Weights of a small image classifier.
Training: batches of 128, held-out accuracy 98%.
Rows from block 5, named by matrix and row number. Rows with one number belong to one attention dimension. Each number is 500 + 40 x the weight over its row's rms, rounded and kept within 0 to 999. All counts start at 0. Numbers have three digits each. After the name is the row's rms in percent of the matrix's.
# v: attention value (model.blocks.5.attn.v.weight, 192x192), inputs 128-191
# proj: attention output (model.blocks.5.attn.proj.weight, 192x192, transposed), outputs 128-191
v.54 089:568435492510480510507511430495443540528521545524449510518449494544490438510523554512563486491539476510461513463488489505481490456562484583454410443522502556517484511490462526451505404510393572
proj.54 094:445486496468577436491531493494464434501573473497559487497547534447607541548550535515522534497503553492542425495408543471466477401506481531382458468465519551524523452556484516560504499499537516
v.55 101:481450501582541477505489503479508499465537490597465493468551578425595534446459515437501528513528470484490448518502581528476513456511527505519577482413563494492483503429481445490471508503468486
proj.55 104:506532496533502491549509464574519501528522552436524531536536507508456584490555505489520513509533447451485518500478499479509496459511520524494496548556573471566496515497568571522444579551503482
v.56 097:448443528604544536493449523431485503549580477616481490447554470448451477489492500469476551503551477486533406471542475440451519514483476521566493575456413418576501497532497456426493510493499513
proj.56 099:451480496410489508562519428589469503491547522475428508530516440560495527564494513480534448563495466490484523542511477534452528505444529520420464516496542478510465527477520475498498425557542577
v.57 078:475462410503523476457526519445428487472538464473424564503488489574545468538529524509519488479549488537471479545487569469561457482519517478472421479550480497478533508475454567466530451463447516
proj.57 088:478470517534470491517469450550494555518513551482509525509500474489560548528536490443523510547465521535533516450489459520450471477495485549472527459428457512498483451494509406515449470475530517
v.58 078:561534560551572608513510449522557504498594559504487506610509518512445504408498539524429526539474486437592438509522512623493536506498470523456505466498483466542467450472500487500431556448525535
proj.58 090:482554577540519481434511496554518503414505474480470468440490447455460494533420432540490471479584485446482490536527448515508525481499564522483486567487562527439456548426487598477549508517455464
v.59 104:570503456494443481452518490454478486470485545532531537510546522459530559511524537503475491443491465501425441542475519493515471457571549486542428437483491455452513536458532444476554505575485445
proj.59 103:486542541509505465485470488544539420518521531453523479473482464518509497481508493493452398488471517553435561515493491423503474456505479498507543461472487514543477522449541513517416512543526450
v.60 097:504526517499459399576540490517526466535468534504483455448489465467574468503491484516559500556530431538462481431479387427464429536518555509549471508546484587482491510494475504435509504458457488
proj.60 102:546457396470479560503552467399500455561504514517563532485514510503523450519555525486435505521549493495537434487492556453488466450467472435531476506453465467518521468506500505525549458561558428
v.61 090:522469518485532476465470450445456543469511475466521522482575546529514522393520483456561505533533574399551490564489521455507442439452507502480524474534532498472512462586467479454561465480447528
proj.61 094:444506535502524479493431388547457462493561573452426428486468503489467405544624397418484491481530544502547495502414452562508481482561515487459473461460554605493471539466489493552478506452545464
v.62 090:497439522549481490589493444450512525555471502553458484431481504495518502503553521525474436478576491418503406530501508456511500408468527508480482519509516518577576542480517434484443451525480553
proj.62 096:487491544472539430488485417569456400458544494464471506510491491492528482552466464460460486471582584448498480536417445537471496551511564517414432537481549485515463518405488599535512480506526513
v.63 102:532463437493489548527498465461522492525499519592505509510517449540481538558527521559492483496519573529459449497512481524492483449486508473535423495474450469516497566490542395516556475537474496
proj.63 096:477519533500465450421489489527435455465559467489481465442500506520492482452489483473493447524486558540483525591498515472480522447548454529469467490533481517576492435456554504500405484613509553
v.64 094:472402519503471524450489486518518455486547557565541551460521448490478475604488480551475527486597540516572494528455501519490548576531530465469417500510488468480560501429515530464458570432530589
proj.64 099:498526532559468548477534450493497461458454431494497479459545516465535480455450502458430493486456488484491482481458468507456441516471544496516506509447461524536538468530457535530501407563490505
v.65 100:411561558471407461537486500426487482579510508521566555521481509529534534516550520532541502516537479449493451509428536465467491441490491501478485583564482472554591535470567547527488483456500521
proj.65 099:487539446499491483490486522542465477406544486455522431518457395462566526541496546492513464515550444549517555460559547566561529471512483522518536482524383503457568496528518495463524556587462493
v.66 083:508541546484472430495470571522511538506532458439505362463454474508563484495492521457542533505528458515503495521507460490375516548536524482463439458528501628453445537519544425508503519524549533
proj.66 087:503491494551438549463469454502529487503467436513519433470517551513509550518479575498519531464501476411564540457482510539469505455433579478492514525488485548444504512502497454492471474458482519
v.67 112:588475470515519502494478508492498490577488496536566550430451512559525515527462481538477508523474559536488525506474525445442529606509529460515508566527504464519487549511454500478484513501504460
proj.67 104:476455590512436575499479474532508516434463508467479457495520479442536566483461564501496508497493546490486509515501451486474477504560604514475472466432519586469542482522474519463487461463487487
v.68 091:533515504461480517536474473589560481481410433470515533524516495495445484585445458531425546559545467451531536516542534577472517524548514495425462503450446515411504483564495487506542436550468569
proj.68 104:520478534522461444465512400505489496459502459485525529446485540532483479559532458475556514482568508440503496541483421528453439462521475475443530541543547481546482547471531556495545494409470499
v.69 083:495477480539571495501463477492553492466552542491512495516503496453491510455493506402522445484448477495484527566510511535512487528487411588493483407454524456434518503489523484467487476531465553
proj.69 097:460545518447424532440522528481541489466449478562520562464524513519459527428505447548490445526508497519540391545458492480462491519574553492461495546538482506533485441481468515528492488517530568
v.70 117:527553452502518456498500472457478486504479590547472449480413458461522518502472502409445435525481527491495502457523440458521566459483490522502545535460567485566530566543462563497468495490513450
proj.70 110:493502536460472494549539540617468541560486544519491485560521446483536498472480549513510492490505514553473442498508599498461461513465427529466498451523534463505504443471458524490414515580517456
v.71 096:521430574439483490593472538583529489589465440494513502398494467515432543502469489490527552523573435458508460534499515495491425480461502486477464540501424562499500462533560432541525478452516532
proj.71 095:496498510551496538432498453445504527421581484525514456497433501493518500536507533549477496445527480470496552536565465541555569508554509517539496546489532495507481506519521495554484529481424521
v.72 097:504539456463467485496458448501450498508494543500503456512515522519435552551433494490470488468433457448581541480579421486493546473488504526494434553475458504377422460453536455533474526457471477
proj.72 095:559499478533537490455554492464482515578560513504417474504446502479511434528482481476465526516513593495482526506541465500533506508460400527494540473467553537548467498513503467506486482545495428
v.73 112:570444478453515489483405481556497495513493508511505434516462530536504489525495491496469476458538583533537493495508478461481527494524496541513446591540573533530483498522530489427519525450490496
proj.73 104:491463472562493547512502501560440538529524493485455472542510480445498467514496543488444558464497471474409537480504571503512476488411446437560535455453517532461483507541490503526453514492532463
v.74 083:455478478574545414599477510473480528531517404465505500515427449535556517576519487521558473499512465512410540501506505484472463544539527479472505436464421500544534493489543531561473449558481499
proj.74 095:489453485466404511488459466533510539513443506466482476453524512510536554550476506528542501482536590506480463483518450526496502437467494445467482508476504551508503502514519522467491533373532479
v.75 098:455460541567498538472475526439478506522473427408500493531584480444492521452548499418502540495495501504515475503576527576456495512552496490507561500485548525440516426512521511605480466494456534
proj.75 105:497506475416536469508444479423480430454486522435498540503440524545468461505561515527506481545516452447513511497476432509515515492522522534483462498544506519546476493475523532465519512482470486
v.76 115:487492518516465510542457463480491495602488500475564539509536500464495524543556506501561535502475517460527447502519565552421464481474464491440542526537577481477477467576485527472427528445480538
proj.76 106:522500526527532497516478479459446480469581544448453506478453513528513487511562513527496555483563512514431526514556513506585532498536424473556530494526491537484526501561578585539544553473496466
v.77 105:443544514446459528561492554501483507547475441501448504492447485515415467522485499482518562513472462431563471504475506429470502524538498497462508540536482544521525466509498434488486488438554569
proj.77 104:510504511538558498424511462502524544448528519439497494483427447548551489537494486579496541488557494500429581530537516498576495460498471468536489510513480527501543516567485517532535560516428478
v.78 098:494507441507534486477406537509524514409519487525461465590478548490487469541519520450390472503495520494519431481583518448508594493554505502509535490504532468474415593515465480469501586497581490
proj.78 105:513517499515521497477480449532483494502445522443461540472539502550478446529530468520499530463565535474540503531501482483511498438435479475429528480541513546524536479550488511547549520480476495
v.79 098:541497490496453494535522523520458468505481472515498566514440469510430491450520489488414458534529577536490469449493469501512483560489506505500632430550477506477472504485472581514491481537537544
proj.79 098:457552487498557477515496517460513450533477471455501533542477508541439491554549530541506498463471434454427512503467456506538513474470454537530496553531583485509442499502500442504489511432529435
v.80 096:526458515460503508446540537569471479441492507443509448478412522447509486488455528534554525483547504493499541493472424549522570484480531547493428523477404535448522442528513480551551484536466432
proj.80 098:506534429514506506483484495493524501554435472565532517486550523510499446490438473487468429549433514476534453461498469549468507541444533572466515477492499468520432461451462478473411467518553508
v.81 090:457477467498473474508453514590544560501503468554487517464533513547472498452453498471458566557553452562485548541471486540511531482472516479557475433495467481540402563425519532481518533566509475
proj.81 096:488487503485456499452569475415502444523504471567501476502517551487484486573474471496529484477497570484567491463519499471471454515441450526491560601497568461510517455461498417487481451497531550
v.82 089:455457533463605466501493465518538440453513452426512513494520524434496503476503563543569570447504449497460524483514511571522551553511416459456462505391534491460501480542453501566490492526497512
proj.82 094:544529504553505468525475498436488487521535539548474503474461566546528496505496513458488517557469488520533558501522448508535525473508544470529427454523468557545462515438571501489538524495498492
v.83 096:503464518573494606489522455544500500472445560561481512491523538478571589490507500538533506446516478462527464562474545621476499445480520529461479465459509495507519499462536512527472528539533534
proj.83 100:463518524480445473529498488504503455483518458494484523453498454490488507408570546505507470446470465537519485518453514449519521572549543529528477507490475549495482484485498507488497534485471570
v.84 100:498429474480475550547507549572496517459489503560517519544600521474497493540486481563394516462501443475458523485525543556560515494513480436570502476438494463482455471520463478495472558445506462
proj.84 099:528504503528534469486510422524531490444475486549483534462511559534509459488495446473504500532489600482573493504489452469489536531522496469482479544467543504497441489485487486572510447460476505
v.85 096:531507524442418544530472509552478457533388533454487490486482530475439485536481529508467553472538496445530441480578499561434482501477541506540384581439481454481456516526547419636476494501537570
proj.85 104:533563489508583482463472487494464515489560501486445526472400464509495459502549482487497494531530558514476559562490414502618532563509491557423528489519538551549476468484513511486538547517416447
v.86 115:506496538436483479544508498490426449521525524432478495524481434536427492511469508497550477526546511507486521435509469542442581515499442463436500479553493519482455498531462525494429562467434518
proj.86 106:487532485480621525499458513500515490535536546506509526550453506521530433538431425486497523489537524539471505592523481505563517444470428497513539467502451454538515480539512485477513486505530433
v.87 097:458492456574529529492560502543523444403460548448460476444494481455531451481555469496549457495520540493391511475469500492588511534547412495561523479432512490496535415495470543462600520520507453
proj.87 102:507506483413545467541462505539453515545536497511534493523510482542556482486507486486501462532456549543531502464475496501439482459518558507488435470461443490528467533481473470479503519488499451
v.88 117:515534531468446523493526487489508419431562526468501551527555462446446472464496498546502478497544504514424486471480466558533489469525444397515438440463527497448523524533541459547476510486500431
proj.88 104:453467500473529502551466521517481476542490421593584496506479562497521500500489432414458455485448476538597553479513446502447524509464569579510479531531485446566504472443491438462531406493503501
v.89 099:502470513536515527456512488529490540507530562506498475465489582497578541481547510482532505474565502487470438513494470485500564464535493544491425499530538495521518416445467503422521621495490489
proj.89 099:512505507578525594446490497492538581522508512501466516489527454504527459407462543446469507512451486491515514473462516478530603562503497496494462452422445544493474478525456494562472475606487494
v.90 093:447528535505473495524534441457434501455446516483490520496560500476450414475567502526493468459488469475490542502500482442519469533546548510433576513516417543406471539461504571501396502441495529
proj.90 097:477509469478519476496534486478534477511472549477541536516377515529459451550474447489450505527532485505472474514508418447482469435465467489489499531485509477551541542478499500419498513455485418
v.91 125:479498469493475499441508458501526464488550508500483578487531533486537531504498484505453484448555586514482498477492517469518489439550507499461452508510515478496554498510503523456474550496525445
proj.91 103:442564507528459542492489503551532502464453480537511505507532504460518533432517465502458454471480452531503442463464498503474451553496537539520498527482519539541533477497507536506494427588496507
v.92 110:511552541517501474536459452433482442498456520424541540532546513530521531513489500485523487473428537483559430501469495516461522494502453465432544525473561468463543521499527527512499464474402482
proj.92 102:453476490458465496535508573562447508514482553529457512492482498464509504510508489492459485537495506538442486478498539531508428498540431525525487500513505488492504458510523529440469499526538442
v.93 098:589469535530547494503479517537540507471523558483490506490505475501520546449509492505460535521514490549474530465501554517467596529409443466504397468468433488518415534499495524525495508522484519
proj.93 098:458588542504502555511531499452531457465486471533550522478543524518493493485431466525490456501451499436557406560469491480496519510539573543528512482496487484484446405500496494487508464459517573
v.94 109:581545463523531504493468476501537530493506495561484539498560487438479574468581488484463467481522391506457526492467537512527486470473514501504449513548502474541421491409519477494514512516499466
proj.94 104:446498528493421472457511510526568488438506495555572512491516487549479561439536528538509541496513492500563482517543548426504572470520534502553467523512510514490553497543514507522534493500428595
v.95 094:526429526515494489525495474499560536473448480550529466598445453476454500572496495526459495512473462628441532439505478455495466445554462489510472503514456454522494557547515553509518489500492469
proj.95 104:526499510520409499511542461479531465519481471543519498509568586481514526537412488499494478473530547440539437512572510499484474509466443481536510562496538498518548478494510454516511439517508523
v.96 104:459519490471516502585463539454493507571531465511436461442497489572555569474532478474541479464516501473483434453463440449525544479522457525445509482511518514573542514478515474526554456512485450
proj.96 103:480486470553481505497508507559501580504479507532505458517552469492509568490485537557513464505519428554514470462534621497517514470456507482569441479516463501440519491533517482499463545596486558
v.97 093:437488492436413503529514486510527461520545565517556486500475486449492489478436497555495550493488491478495481495465514613461557494459547487507446488526534465488600526523509458546482461473499551
proj.97 096:518568499533542471533517463490492487495480429532468466455458532457565537479413567457523403470413520506477530484487468528514427650528553529471505450494503551513474497466493502468496517625493452
v.98 116:482530447469479426510482487455452518423512472496622487530526478516496454459439499449458483549439552479444502495459505515496572539469506498505525506494462455493519509505499549504488491543521475
proj.98 104:527453470492457479442444517624460515471389517532502529476489475500493486573482500552517441537533536535505444493510455487483446464495503490378510478552509531530508505469457467446471483499513498
v.99 101:469485520596608493531490487468481541491456511432495484572410510428509449523551521502510502506473499542460504448554568438481505467554438500432567501502514518469436494493492574528476597444520513
proj.99 098:547554514531475515507531467444510500534500537464419527528536504512523465517480521526461535526531534455452460535508522487506466473449424417518519463481471587478517507523484514549492540511514467
v.100 090:502511526560414557451567471496530550506449498507485484460535478486495536466545494498518496474537397484459492558442494563515444520463571504458545490491484528541497473419542561511507385544486483
proj.100 095:497501505470480419469490521455524472481530492496557513539428497529477572479577542517588488513467505529513482492488522463524530558591563549514457506504534439498509533433513491460466517483444593
v.101 117:480439434508485503527483473496490524535490474509528438421470500478500527526522478481534498529559519472492511551533536499516427433463517538479557520531510476565547483505482496396533487477478560
proj.101 101:482487525497541527485504488483475509427597515401488470523511426525496505492537505578507498457556456503433498493533554497555571521505514477544486483505447522440499543566506550527504556464487516
v.102 102:419470506530544524416508521491457453507443546509526519474501528499539439497429448547471473525418566491479551436484506506530522562487485450450499530539481521504505555479431526587487470471496500
proj.102 105:555562522533513522522500471525572490485413516484444554497557519502529512485402492506521484536476497504548462558477445495475453513536550459476495453449480536533496464491466525439435489500546508
v.103 111:541524608526496441485488452524487545562535537540528502432516521466451536443444485486545488559489498594486567459508466488469469533428449533476447481525559579520561546586500538522502443491476467
proj.103 118:488553486510489585537586563455519489541538512584507445581502503467534562526431514498482485503464466488492478494540548519489484547517478534545533522517538478471468460471513488481436479541555523
v.104 101:394506499417503467466489534507530443600539503456547497459476536516556501473543437485500547552488480496583529475475491488495486514535435473493474508560525578582532547509488491460568526509525537
proj.104 108:464483517558540614475518451523515575426495478519488440532496446445570501455442576505493470499490425514501547519516564533493499495480589511493459466444459515447497526528467509492509522556453511
v.105 105:552556532450493471588523463503468516576457502539461516505431450537394542479488492487503501557499530473530511484496415492396526509392528492449546511511487513532503498517519540526504392507460472
proj.105 104:465516469527510503459560529434533548525537531491515514560421500508516487522458481539503484506524482510384496527520536528599479527512436502562499483535524484458481489525538488472474563489546470
v.106 089:483500475555511494513508495509472504557552558559497462493449526469468495496547491472478484566472513608555478460529473547487510440433473475444527599549568511540510554514470556574462510490546556
proj.106 094:479531540441537574517528527470498456465550466438456446615512470476546507493459574514478497475538487467533499520532507474538470464482403483537595477477484547467524443519497490482514552540514438
v.107 095:510519521509446529552521486493478551468449459542504528566527520490400514557459480511507568535417424536477568541532512552425439544459491539474505469485488506442528511531517423535413483476534511
proj.107 101:542568518483538488498554533427529439440544489507503502484438530547458586534517470551498479475546505521492482525543457477599558547543523494529516555561554511516475521488560493562518477487452571
v.108 097:482532537584586496457489515488512510437476433446453515520536513524495458548484539488410465526507487484477510532497536557575579526477425444483587514446525451436417417490507562542487610523534527
proj.108 106:498491495446504447512501507518501440521448549502489528448523545538471450532487474491494494546480599490517407491508441496472417416514439495462513481529504536543478504504537472501546481475496451
v.109 114:521508523482585481473511549480503488526434514521489470465447526512434544542423517419512539454493436548506521453492549472491532551465522521490452487468506502426468485512460384503537517435523566
proj.109 103:562512486557506523474528522464538541509522505514437477460484494495548515503461553530497520533486548452470513482495459560543488521479507455489474449488507538486488517519489483504493497559489439
v.110 103:470578502538520455535469439533522552490530467534506486435559577539526435520391429462450452536510518486520567523478410513496447447414511531507539498494498500528546534479513537468505571503471581
proj.110 104:491482510440439530510604533536529506510479521470497493499552526497455520549502489520468489549524499513509415486494554496412423488478440524478516491535558488507516471514493536491443463542579491
v.111 095:575575489529527514512518500523449468444561509538445469497500475540532536516555540478532470512578469521527471582522439499422531477511454492521505515506492545489485467463465423386472539494480427
proj.111 105:435469497455521526527526569538474507581578489534495427557511459494493565525464436481456559470427515555480544425498573437488525451450452509587517462483451449489509513530510426526490450529511538
v.112 088:481426498473499454539488533511499479528551476484563515442524607544530540529516510517487535482535505517493425502477527494421459475441473483448459472541470457464467544509507505523505462471465614
proj.112 105:495547484582559566433499454430531485458494508456416452411506492441538500494467542521469459544504465445498482489487439548544526528524548476455496482476502584474481497532537512461528477517529441
v.113 083:493536474517495480490519483520501532532386508445440487530522515527489524506493477467481495450498442521426569538525512439399434508467563452525481539505449517433513543444539499494503562535491517
proj.113 096:470521479413491519449507471427520454518485440484522491479440532520444538544438481570502433474498530457516446456524469524521514537487500548462525528506576481522513428497505458442461438504508422
v.114 097:495584434536464489457524549500505500508411540492509497520476470559486488453498486438582531512489484549457512462506493442492432577556611495504504442515506524430522474470485500504457408480489463
proj.114 095:510419534515443451533445476495500492531479438504524484498473527451509565510501514456536476446481498446530528426461491527442504502492562530471496511436579455529551507458468463429434415496480457
v.115 087:502508527465474473454485546483471458485512497470526477473498494582504462472482505485453518438567602525544506501479529460468499503560529509460482541514485535529478511589509496490545522435504554
proj.115 093:469504457523557596502473560548473509502428459523512478491488529459500471538440530495475445533425471498490500431478468526469461519442550514496468487507493483486479459496482462425493417538520440
v.116 076:522530480465487466548441553503506551477488445573558506513443455481440490585469524408435569517426502560520499545513501596461433477457530487557484538451537491490430527533547470502511501434538457
proj.116 096:521434512502402474474555472480440466436522508479451491521513539464504515532525461606471520492561498470474541498583529471534473510455446470533518534559547531508545475515535494583549515495486593
v.117 116:553518516446479476491511489532549529476488473524468470514483441486418551494450502518482584522627513483506586597503492575480531492452528517511429487460510499438481463459570472499568563492513562
proj.117 107:470479450536435535385516442436506524506508414574563513483443547487482507519490472486470442511462522462466490478522460533501467568529494527481533567533572475560480488490534479556505465507513468
v.118 099:549556449510494506544414480494530532500543470537620431586506492508494540499487498494524483481412494505460516605485531498490473507479540485528552474509485440521470570509485482469466465496485479
proj.118 095:453487538445465463513509500522523482415437467429481539437513529566462572533501463589552485505559524489521485496560504470492546516531490497476561546585537504469515473482538520493517516416501546
v.119 088:470528412450465466566512496502449507488460501506548525445486432493453568398522477419484514557509541519484504500548494463474518513587497497571498502479524473576494510514522520504536479558581464
proj.119 092:510483535518473520411498514481499554522486472511445529490454452494477553503484525551492467453506430527411541456518521485534498537450514502495434532532556467519536492439473462572389557449479512
v.120 105:412548514506415482571526512481478526479546527469527532504543445452454459515455495570496539477516546457552465467490536581506453489490491463570525466467449441410530506514473533519480488527428541
proj.120 104:560550493523533431493497484435488457503517499460494525505462512527524478508547484457528472555510499493490499536469439533540481554542509500450523522558521484519488500474475477490499494529538468
v.121 102:499517494501491511475508506494524490452575512546493495590498459499592481435488507537502469556557557498435522510465547526529501427542528491487484541514517521492593505588544570458525535446474535
proj.121 104:491518478493492508533469534537439479491440519488531554508558522492471436553479507512457441530503494489519442456454482568411451552489506514441541509549501486530478481468442571528464479562555483
v.122 117:474524442543500506511495472473496494442517554482421444511529509515583506515541492520553465465597509500453511467454537495437520410490529533506459445545567491470528479486498488429492494565438444
proj.122 112:468474520488470485550468516560514494559509516508549476504556499486515544394541490484509522478476453516556461473449590505420528501448559524521456470489468466468550484500462555454467462557533531
v.123 086:525520503509464509504561466510507517514467609544552428535498491458534459595462500467606498451494603522472558510560504572497525490502490476546478540439459501436494490455491448478493524486405467
proj.123 093:509454467512488410549515519428453478586569492509427541539484556462492494487461443431465508517483583521455522486502479470514484568489441475517505436456494512548505425481485503507462469513527487
v.124 104:463460541533607507579555509508495439513509531507420529434480531542498525549502479456567539493475499529515468532449571514446543534500489565594549421420556437501459497544474507424478526511541560
proj.124 100:512481529488401543485526543478437588534534518500484491437519454508504471431541581530485485540477541528454467445416501518516457529517571494449391529537466537460460517499469456503558532474509502
v.125 087:588549505454505523491556560471481426552543527443428499586459483536566450534587513521585515502651538471539465505505512506508546421542529461514537457509503477509518464483533489482577456524477468
proj.125 101:451450480517533513540446501469457560564570467451528546563469495456500482427549468440537504484525481511436635536459531539474512515467478537511480503481422472454507539531476513476534560510521497
v.126 117:557485482409511474505537462457454494593492546536501433483524569570545491504510530558559481429540568509513476481504498468573483501540553508517455516541538512505495493459476448454513482445452377
proj.126 122:505436468584525538529504528535515553561551500534473471537485494422516523471464519420473533486449500531467597462511557476508568541476467454540494449415522482441488500512508465485438488500525474
v.127 114:487589484461476507479482494514461494461475479559520506537510432518426471491490537499493544521484483528544468459481476435484516598471593536504551563527448508491458474455460498504482472526492513
proj.127 106:563502504534519444481466519489450518536470504449463530490440478544405496537556524502489490473519465528430525518497426505575533510482466537440526490527580487503502488461486477488461515520463465
v.128 084:497512497505500490531490534503542507543641473504431476473430511527490532493542484469523562493547429541492521529579493470428529375565484462524475422495482530440465519519473502405479517456554495
proj.128 101:484516434563530539465513556445462532483488480452517551524492439456502462505446517568530532498507454422476470525508477454521527565476509481528541522576455547573445541524465493514502502460460526
v.129 091:484458497504523522508509492531477505527506506454565515474465540496535509467493580549474561466552506506482548506429523500452473478503469500591494455488440514478477505497468461500526440511503571
proj.129 094:472534501544503446420465558538485446450514488459431479478479521514379415493477456498538472502519524510442507474588484481509457445530555479482492507473548509491528479524462606510465601512444473
v.130 107:461452452478575502513493488440464530483470415510434464452438553571521544559477476486509472462517481494537558546536524501481455492486398518529515480454511535459436523537508456521505498432543424
proj.130 102:525504508451456562563514493468442424431492517492526526473484435470456478482514446458504508551560495477501414442519509532461527579457537466497484517502545563560524524535475532476503534538466530
v.131 100:484473501505562558424527509431521517501551487519447427509529417440442479462509566453487486577480426491497487532541451597492532483497516515484487556545509537486487485563434558491510529498561455
proj.131 100:537537477509508556559494530447444459510555562474544521554514464565555481512513477512516538528508499460529438583453517463473453562551451503529544472474471515564486599505517499499482493554465502
v.132 103:562571495470465456492475517519458526462389486504508494519504518460453534490482504459486502534503527465530508518475549490506531504471434490558507587425532514522470443462530534563526539612534538
proj.132 104:552485553449508494466454467585536434536465518574447463521480488523512522426526475485484491510531506522503444458481570472458497486510490484487458506488578522440566432476468468503486536544585503
v.133 101:412438477500470457503542452566424439415420485511495515505526464460558478504540558520560481416488485487526494508516493484504509478499527446556543554466461540484543508494476475534472580532560505
proj.133 100:448537479529483516508474424526492459507507495529482382457508602477479495539535482456474491547470480506438569465508420545517534508504536498497485542489492517518485499486528469503544439478503548
v.134 091:498496467472495518500499514503441508491513440516495497485468520556431460486517527440444511527467514457516505551451502529512519502491471430596556561486520508555495493551493575534547513556564451
proj.134 093:494522488516507549545498416468474410474515542476493473539461472517520457509539497499584480524486522498452449514501563541425480573500489488456497540452563582575449525509507541479540528572436540
v.135 093:532515523486456474439461490489518538445485495559515487520472545528571552447517534485510469469537472519465481539488574462549420511526529421515536521585544471476523520533512476514450521459573484
proj.135 094:503485468422486553582504482500471452516487467518480498465470520503462567552496446463559535538532531464565538439473517553549515499413512494529490515505555542537521511456544523419503481507529510
v.136 097:462478478501508490498511534494489497446461490500376521522503476510560417445512481539544431536579516479498507442561531514540544517521501503525525548529491522509535526586546498456557481549490534
proj.136 091:528510522484522480505542589520476593499533486472504478532558514487479431516519521563497479500423500509448584486503467515519466486525538484462495464508443529473412483488510480627496436475484419
v.137 086:482537496534611537506505470462567441496531539553493462439514421478577452472523496510531388445418508534486552511530443455532563470519501467509513422499469474387464493533465489524507554458526490
proj.137 095:565456507510465559514544516424466576542543478504585567446541543462560573554507534496477533524553512491548471469465459470518497520540473498546519492534396474611497543499497469496455452445530496
v.138 093:448534416488476539482503517525470516471488517489450504574552378491553450443543499454524444528491480476478462546558530492560443446539519468467505484442473484532615500567483522484461465512474439
proj.138 100:530431475568497531513480484471460633487498537378554460467529536502456533554521498543503534510520473506520528501478521595513539508429496478515462448488469511528385515479522462493485458407512557
v.139 109:474538469489547573486476575495482494495518494490537511495473487501443429523490554456511491517488459519520553542514510509493498520544513515451500478504553511458523450504484588486488532540568483
proj.139 101:550483498561511521572514423513452478485515508480482527542432481566577439467530528493553497502518536475510430459387593462478477539526438513427471490496491535507497528472563479488452579576486484
v.140 091:439577487540475523498531498437500514459461489511555543517436515500469493410508478555422538532460513478498500501436528479494450533540526492579535444546518479585465547499488459496573456530512434
proj.140 095:483489451486489433536504540512565442519461578449459466483487516519486487458510499471491416493542503516474489466584490541510495488495537483468447466509532446436558472534473536507435532484459475
v.141 107:487430527467488501482473471520506570494492378482538519499428455490458528517426481497472519557548457498465558552533579495453465469461359556513543463539560492482460413544508530430539430503542572
proj.141 109:565541434521595511528512487469471442469491546545483480563524434497490515410518487595483479460503500479498487491477566430481495461504551471531470439555490504447434527516507525479521471476488492
v.142 100:521503514511529525565513453473498522464486511512424544460487515396520460404538523450529412463567454521486459513535462470531477449549484441477531536535540488582478494459523444475427482516540463
proj.142 108:473545499494496463485468541458517540523504586492464409557543484472543550514479499560487525552511518489488446487561435474556472524463507474495521452464526443515535551481496484509525491432452497
v.143 094:477503514527481464555580483563534474506471504538567482544528489505520455557492484542521508479505495442571514530511548499475442518490549537498518523540425473463503504509482523443398521479509552
proj.143 101:529482508513536404403517499572562503485490445517465488411524569470432501438468530508433529525485531570451537458453491470486504398586583498499478522485522503479498431488481470540505487530555504
v.144 089:468578504474377487418483501441524550392448455524489532502505493504445492491564494512477482471481523452461466565499486441518544486612494513538515531586445470545529503479537481509528450571510491
proj.144 089:478509509493537458531557469510582507503489501531501446471547510502536518453504572507490459450456463479559524459480452485482543501503488472499477506552510535447530430491483460525512438463561474
v.145 095:456436529578534543502552483477493498531545450504506543456523466521544555432468525482551505504578536513495479516498493503522460498464563538485543453460487531522495509462558419409551496454512531
proj.145 097:419481445466496457438484573490494477470462508503472472509499463509462443473499528493393482476431502511373571510590457447537475516483560471481504500500446526570487520458499524532519519480434507
v.146 109:567546516499466466499523555538478515512520511492447459423553523564488551526494460518530471458433475482453505499431539438494432415544454446494487462531479514544555588512459501500463501464513444
proj.146 097:484419484479474479491474571492454561485472500467561519388471575489478498562506478473501552526535525518499520524544530560518481537470483502520486530507578507560452492523510526402506487570490529
v.147 101:497495502518625432463450520423504498468484469552468492436446519526506508492505499516505470589481546496507443533471549479500490484530464521519503491483515528520463508453496424455557420517599419
proj.147 104:513528472378426564571495518508473474494488593480445518536504458460532492432480441541513481473547519425568481481632480519480464520457512500504537540512516510492581517527512559449521493495418478
v.148 085:458490459540521499502437503409578553532482498547535500532441438438503555491488487528485473504512553594466455477545487386489476440489529533565477549536519497459446569489506462438528450529512503
proj.148 095:507578470452519489552496528549462481491547487463402477496573508485516528492472496563475450482468516471545550460504437481507502498487554498487563497513399472497536518479514472525494459427457462
v.149 082:487532518526485506552469511470486485481491555537513547563524506488453469483503473466512456453463513507472531425558542495544499510510471499501539481511439506433453439488549453554430547545556442
proj.149 094:522482471497502557556504413528470486525509496503489464449454485513490557496508529455539513527518521526551494399474472602428542549471457505509443548487569518511549491452547455477523516480489533
v.150 101:548441487466409508482519512566473496447501457450482577544475554522454487557509574565474549445484470470491479498438508497448418533571522453487490448567397505480527518501543486509439557465517541
proj.150 099:411541451535539483514529424491526451459488445482476411460457561514485464511492459486526508480472505503476563488503509525541554478473524486507487532455550529480497489474575525461589455593478546
v.151 111:488493534598538555422498481448503530510520475511454506464540522473558507463519488520487515523483500476542488505509481527457544528445584555484466487464512515492516494429500460506578491516487494
proj.151 106:507485585482469487481542534491534492471475524517513545473510454472495454466610524493439477418511514474535452515630506478456501492540535528510522528485466485482527468538504561514441495491570491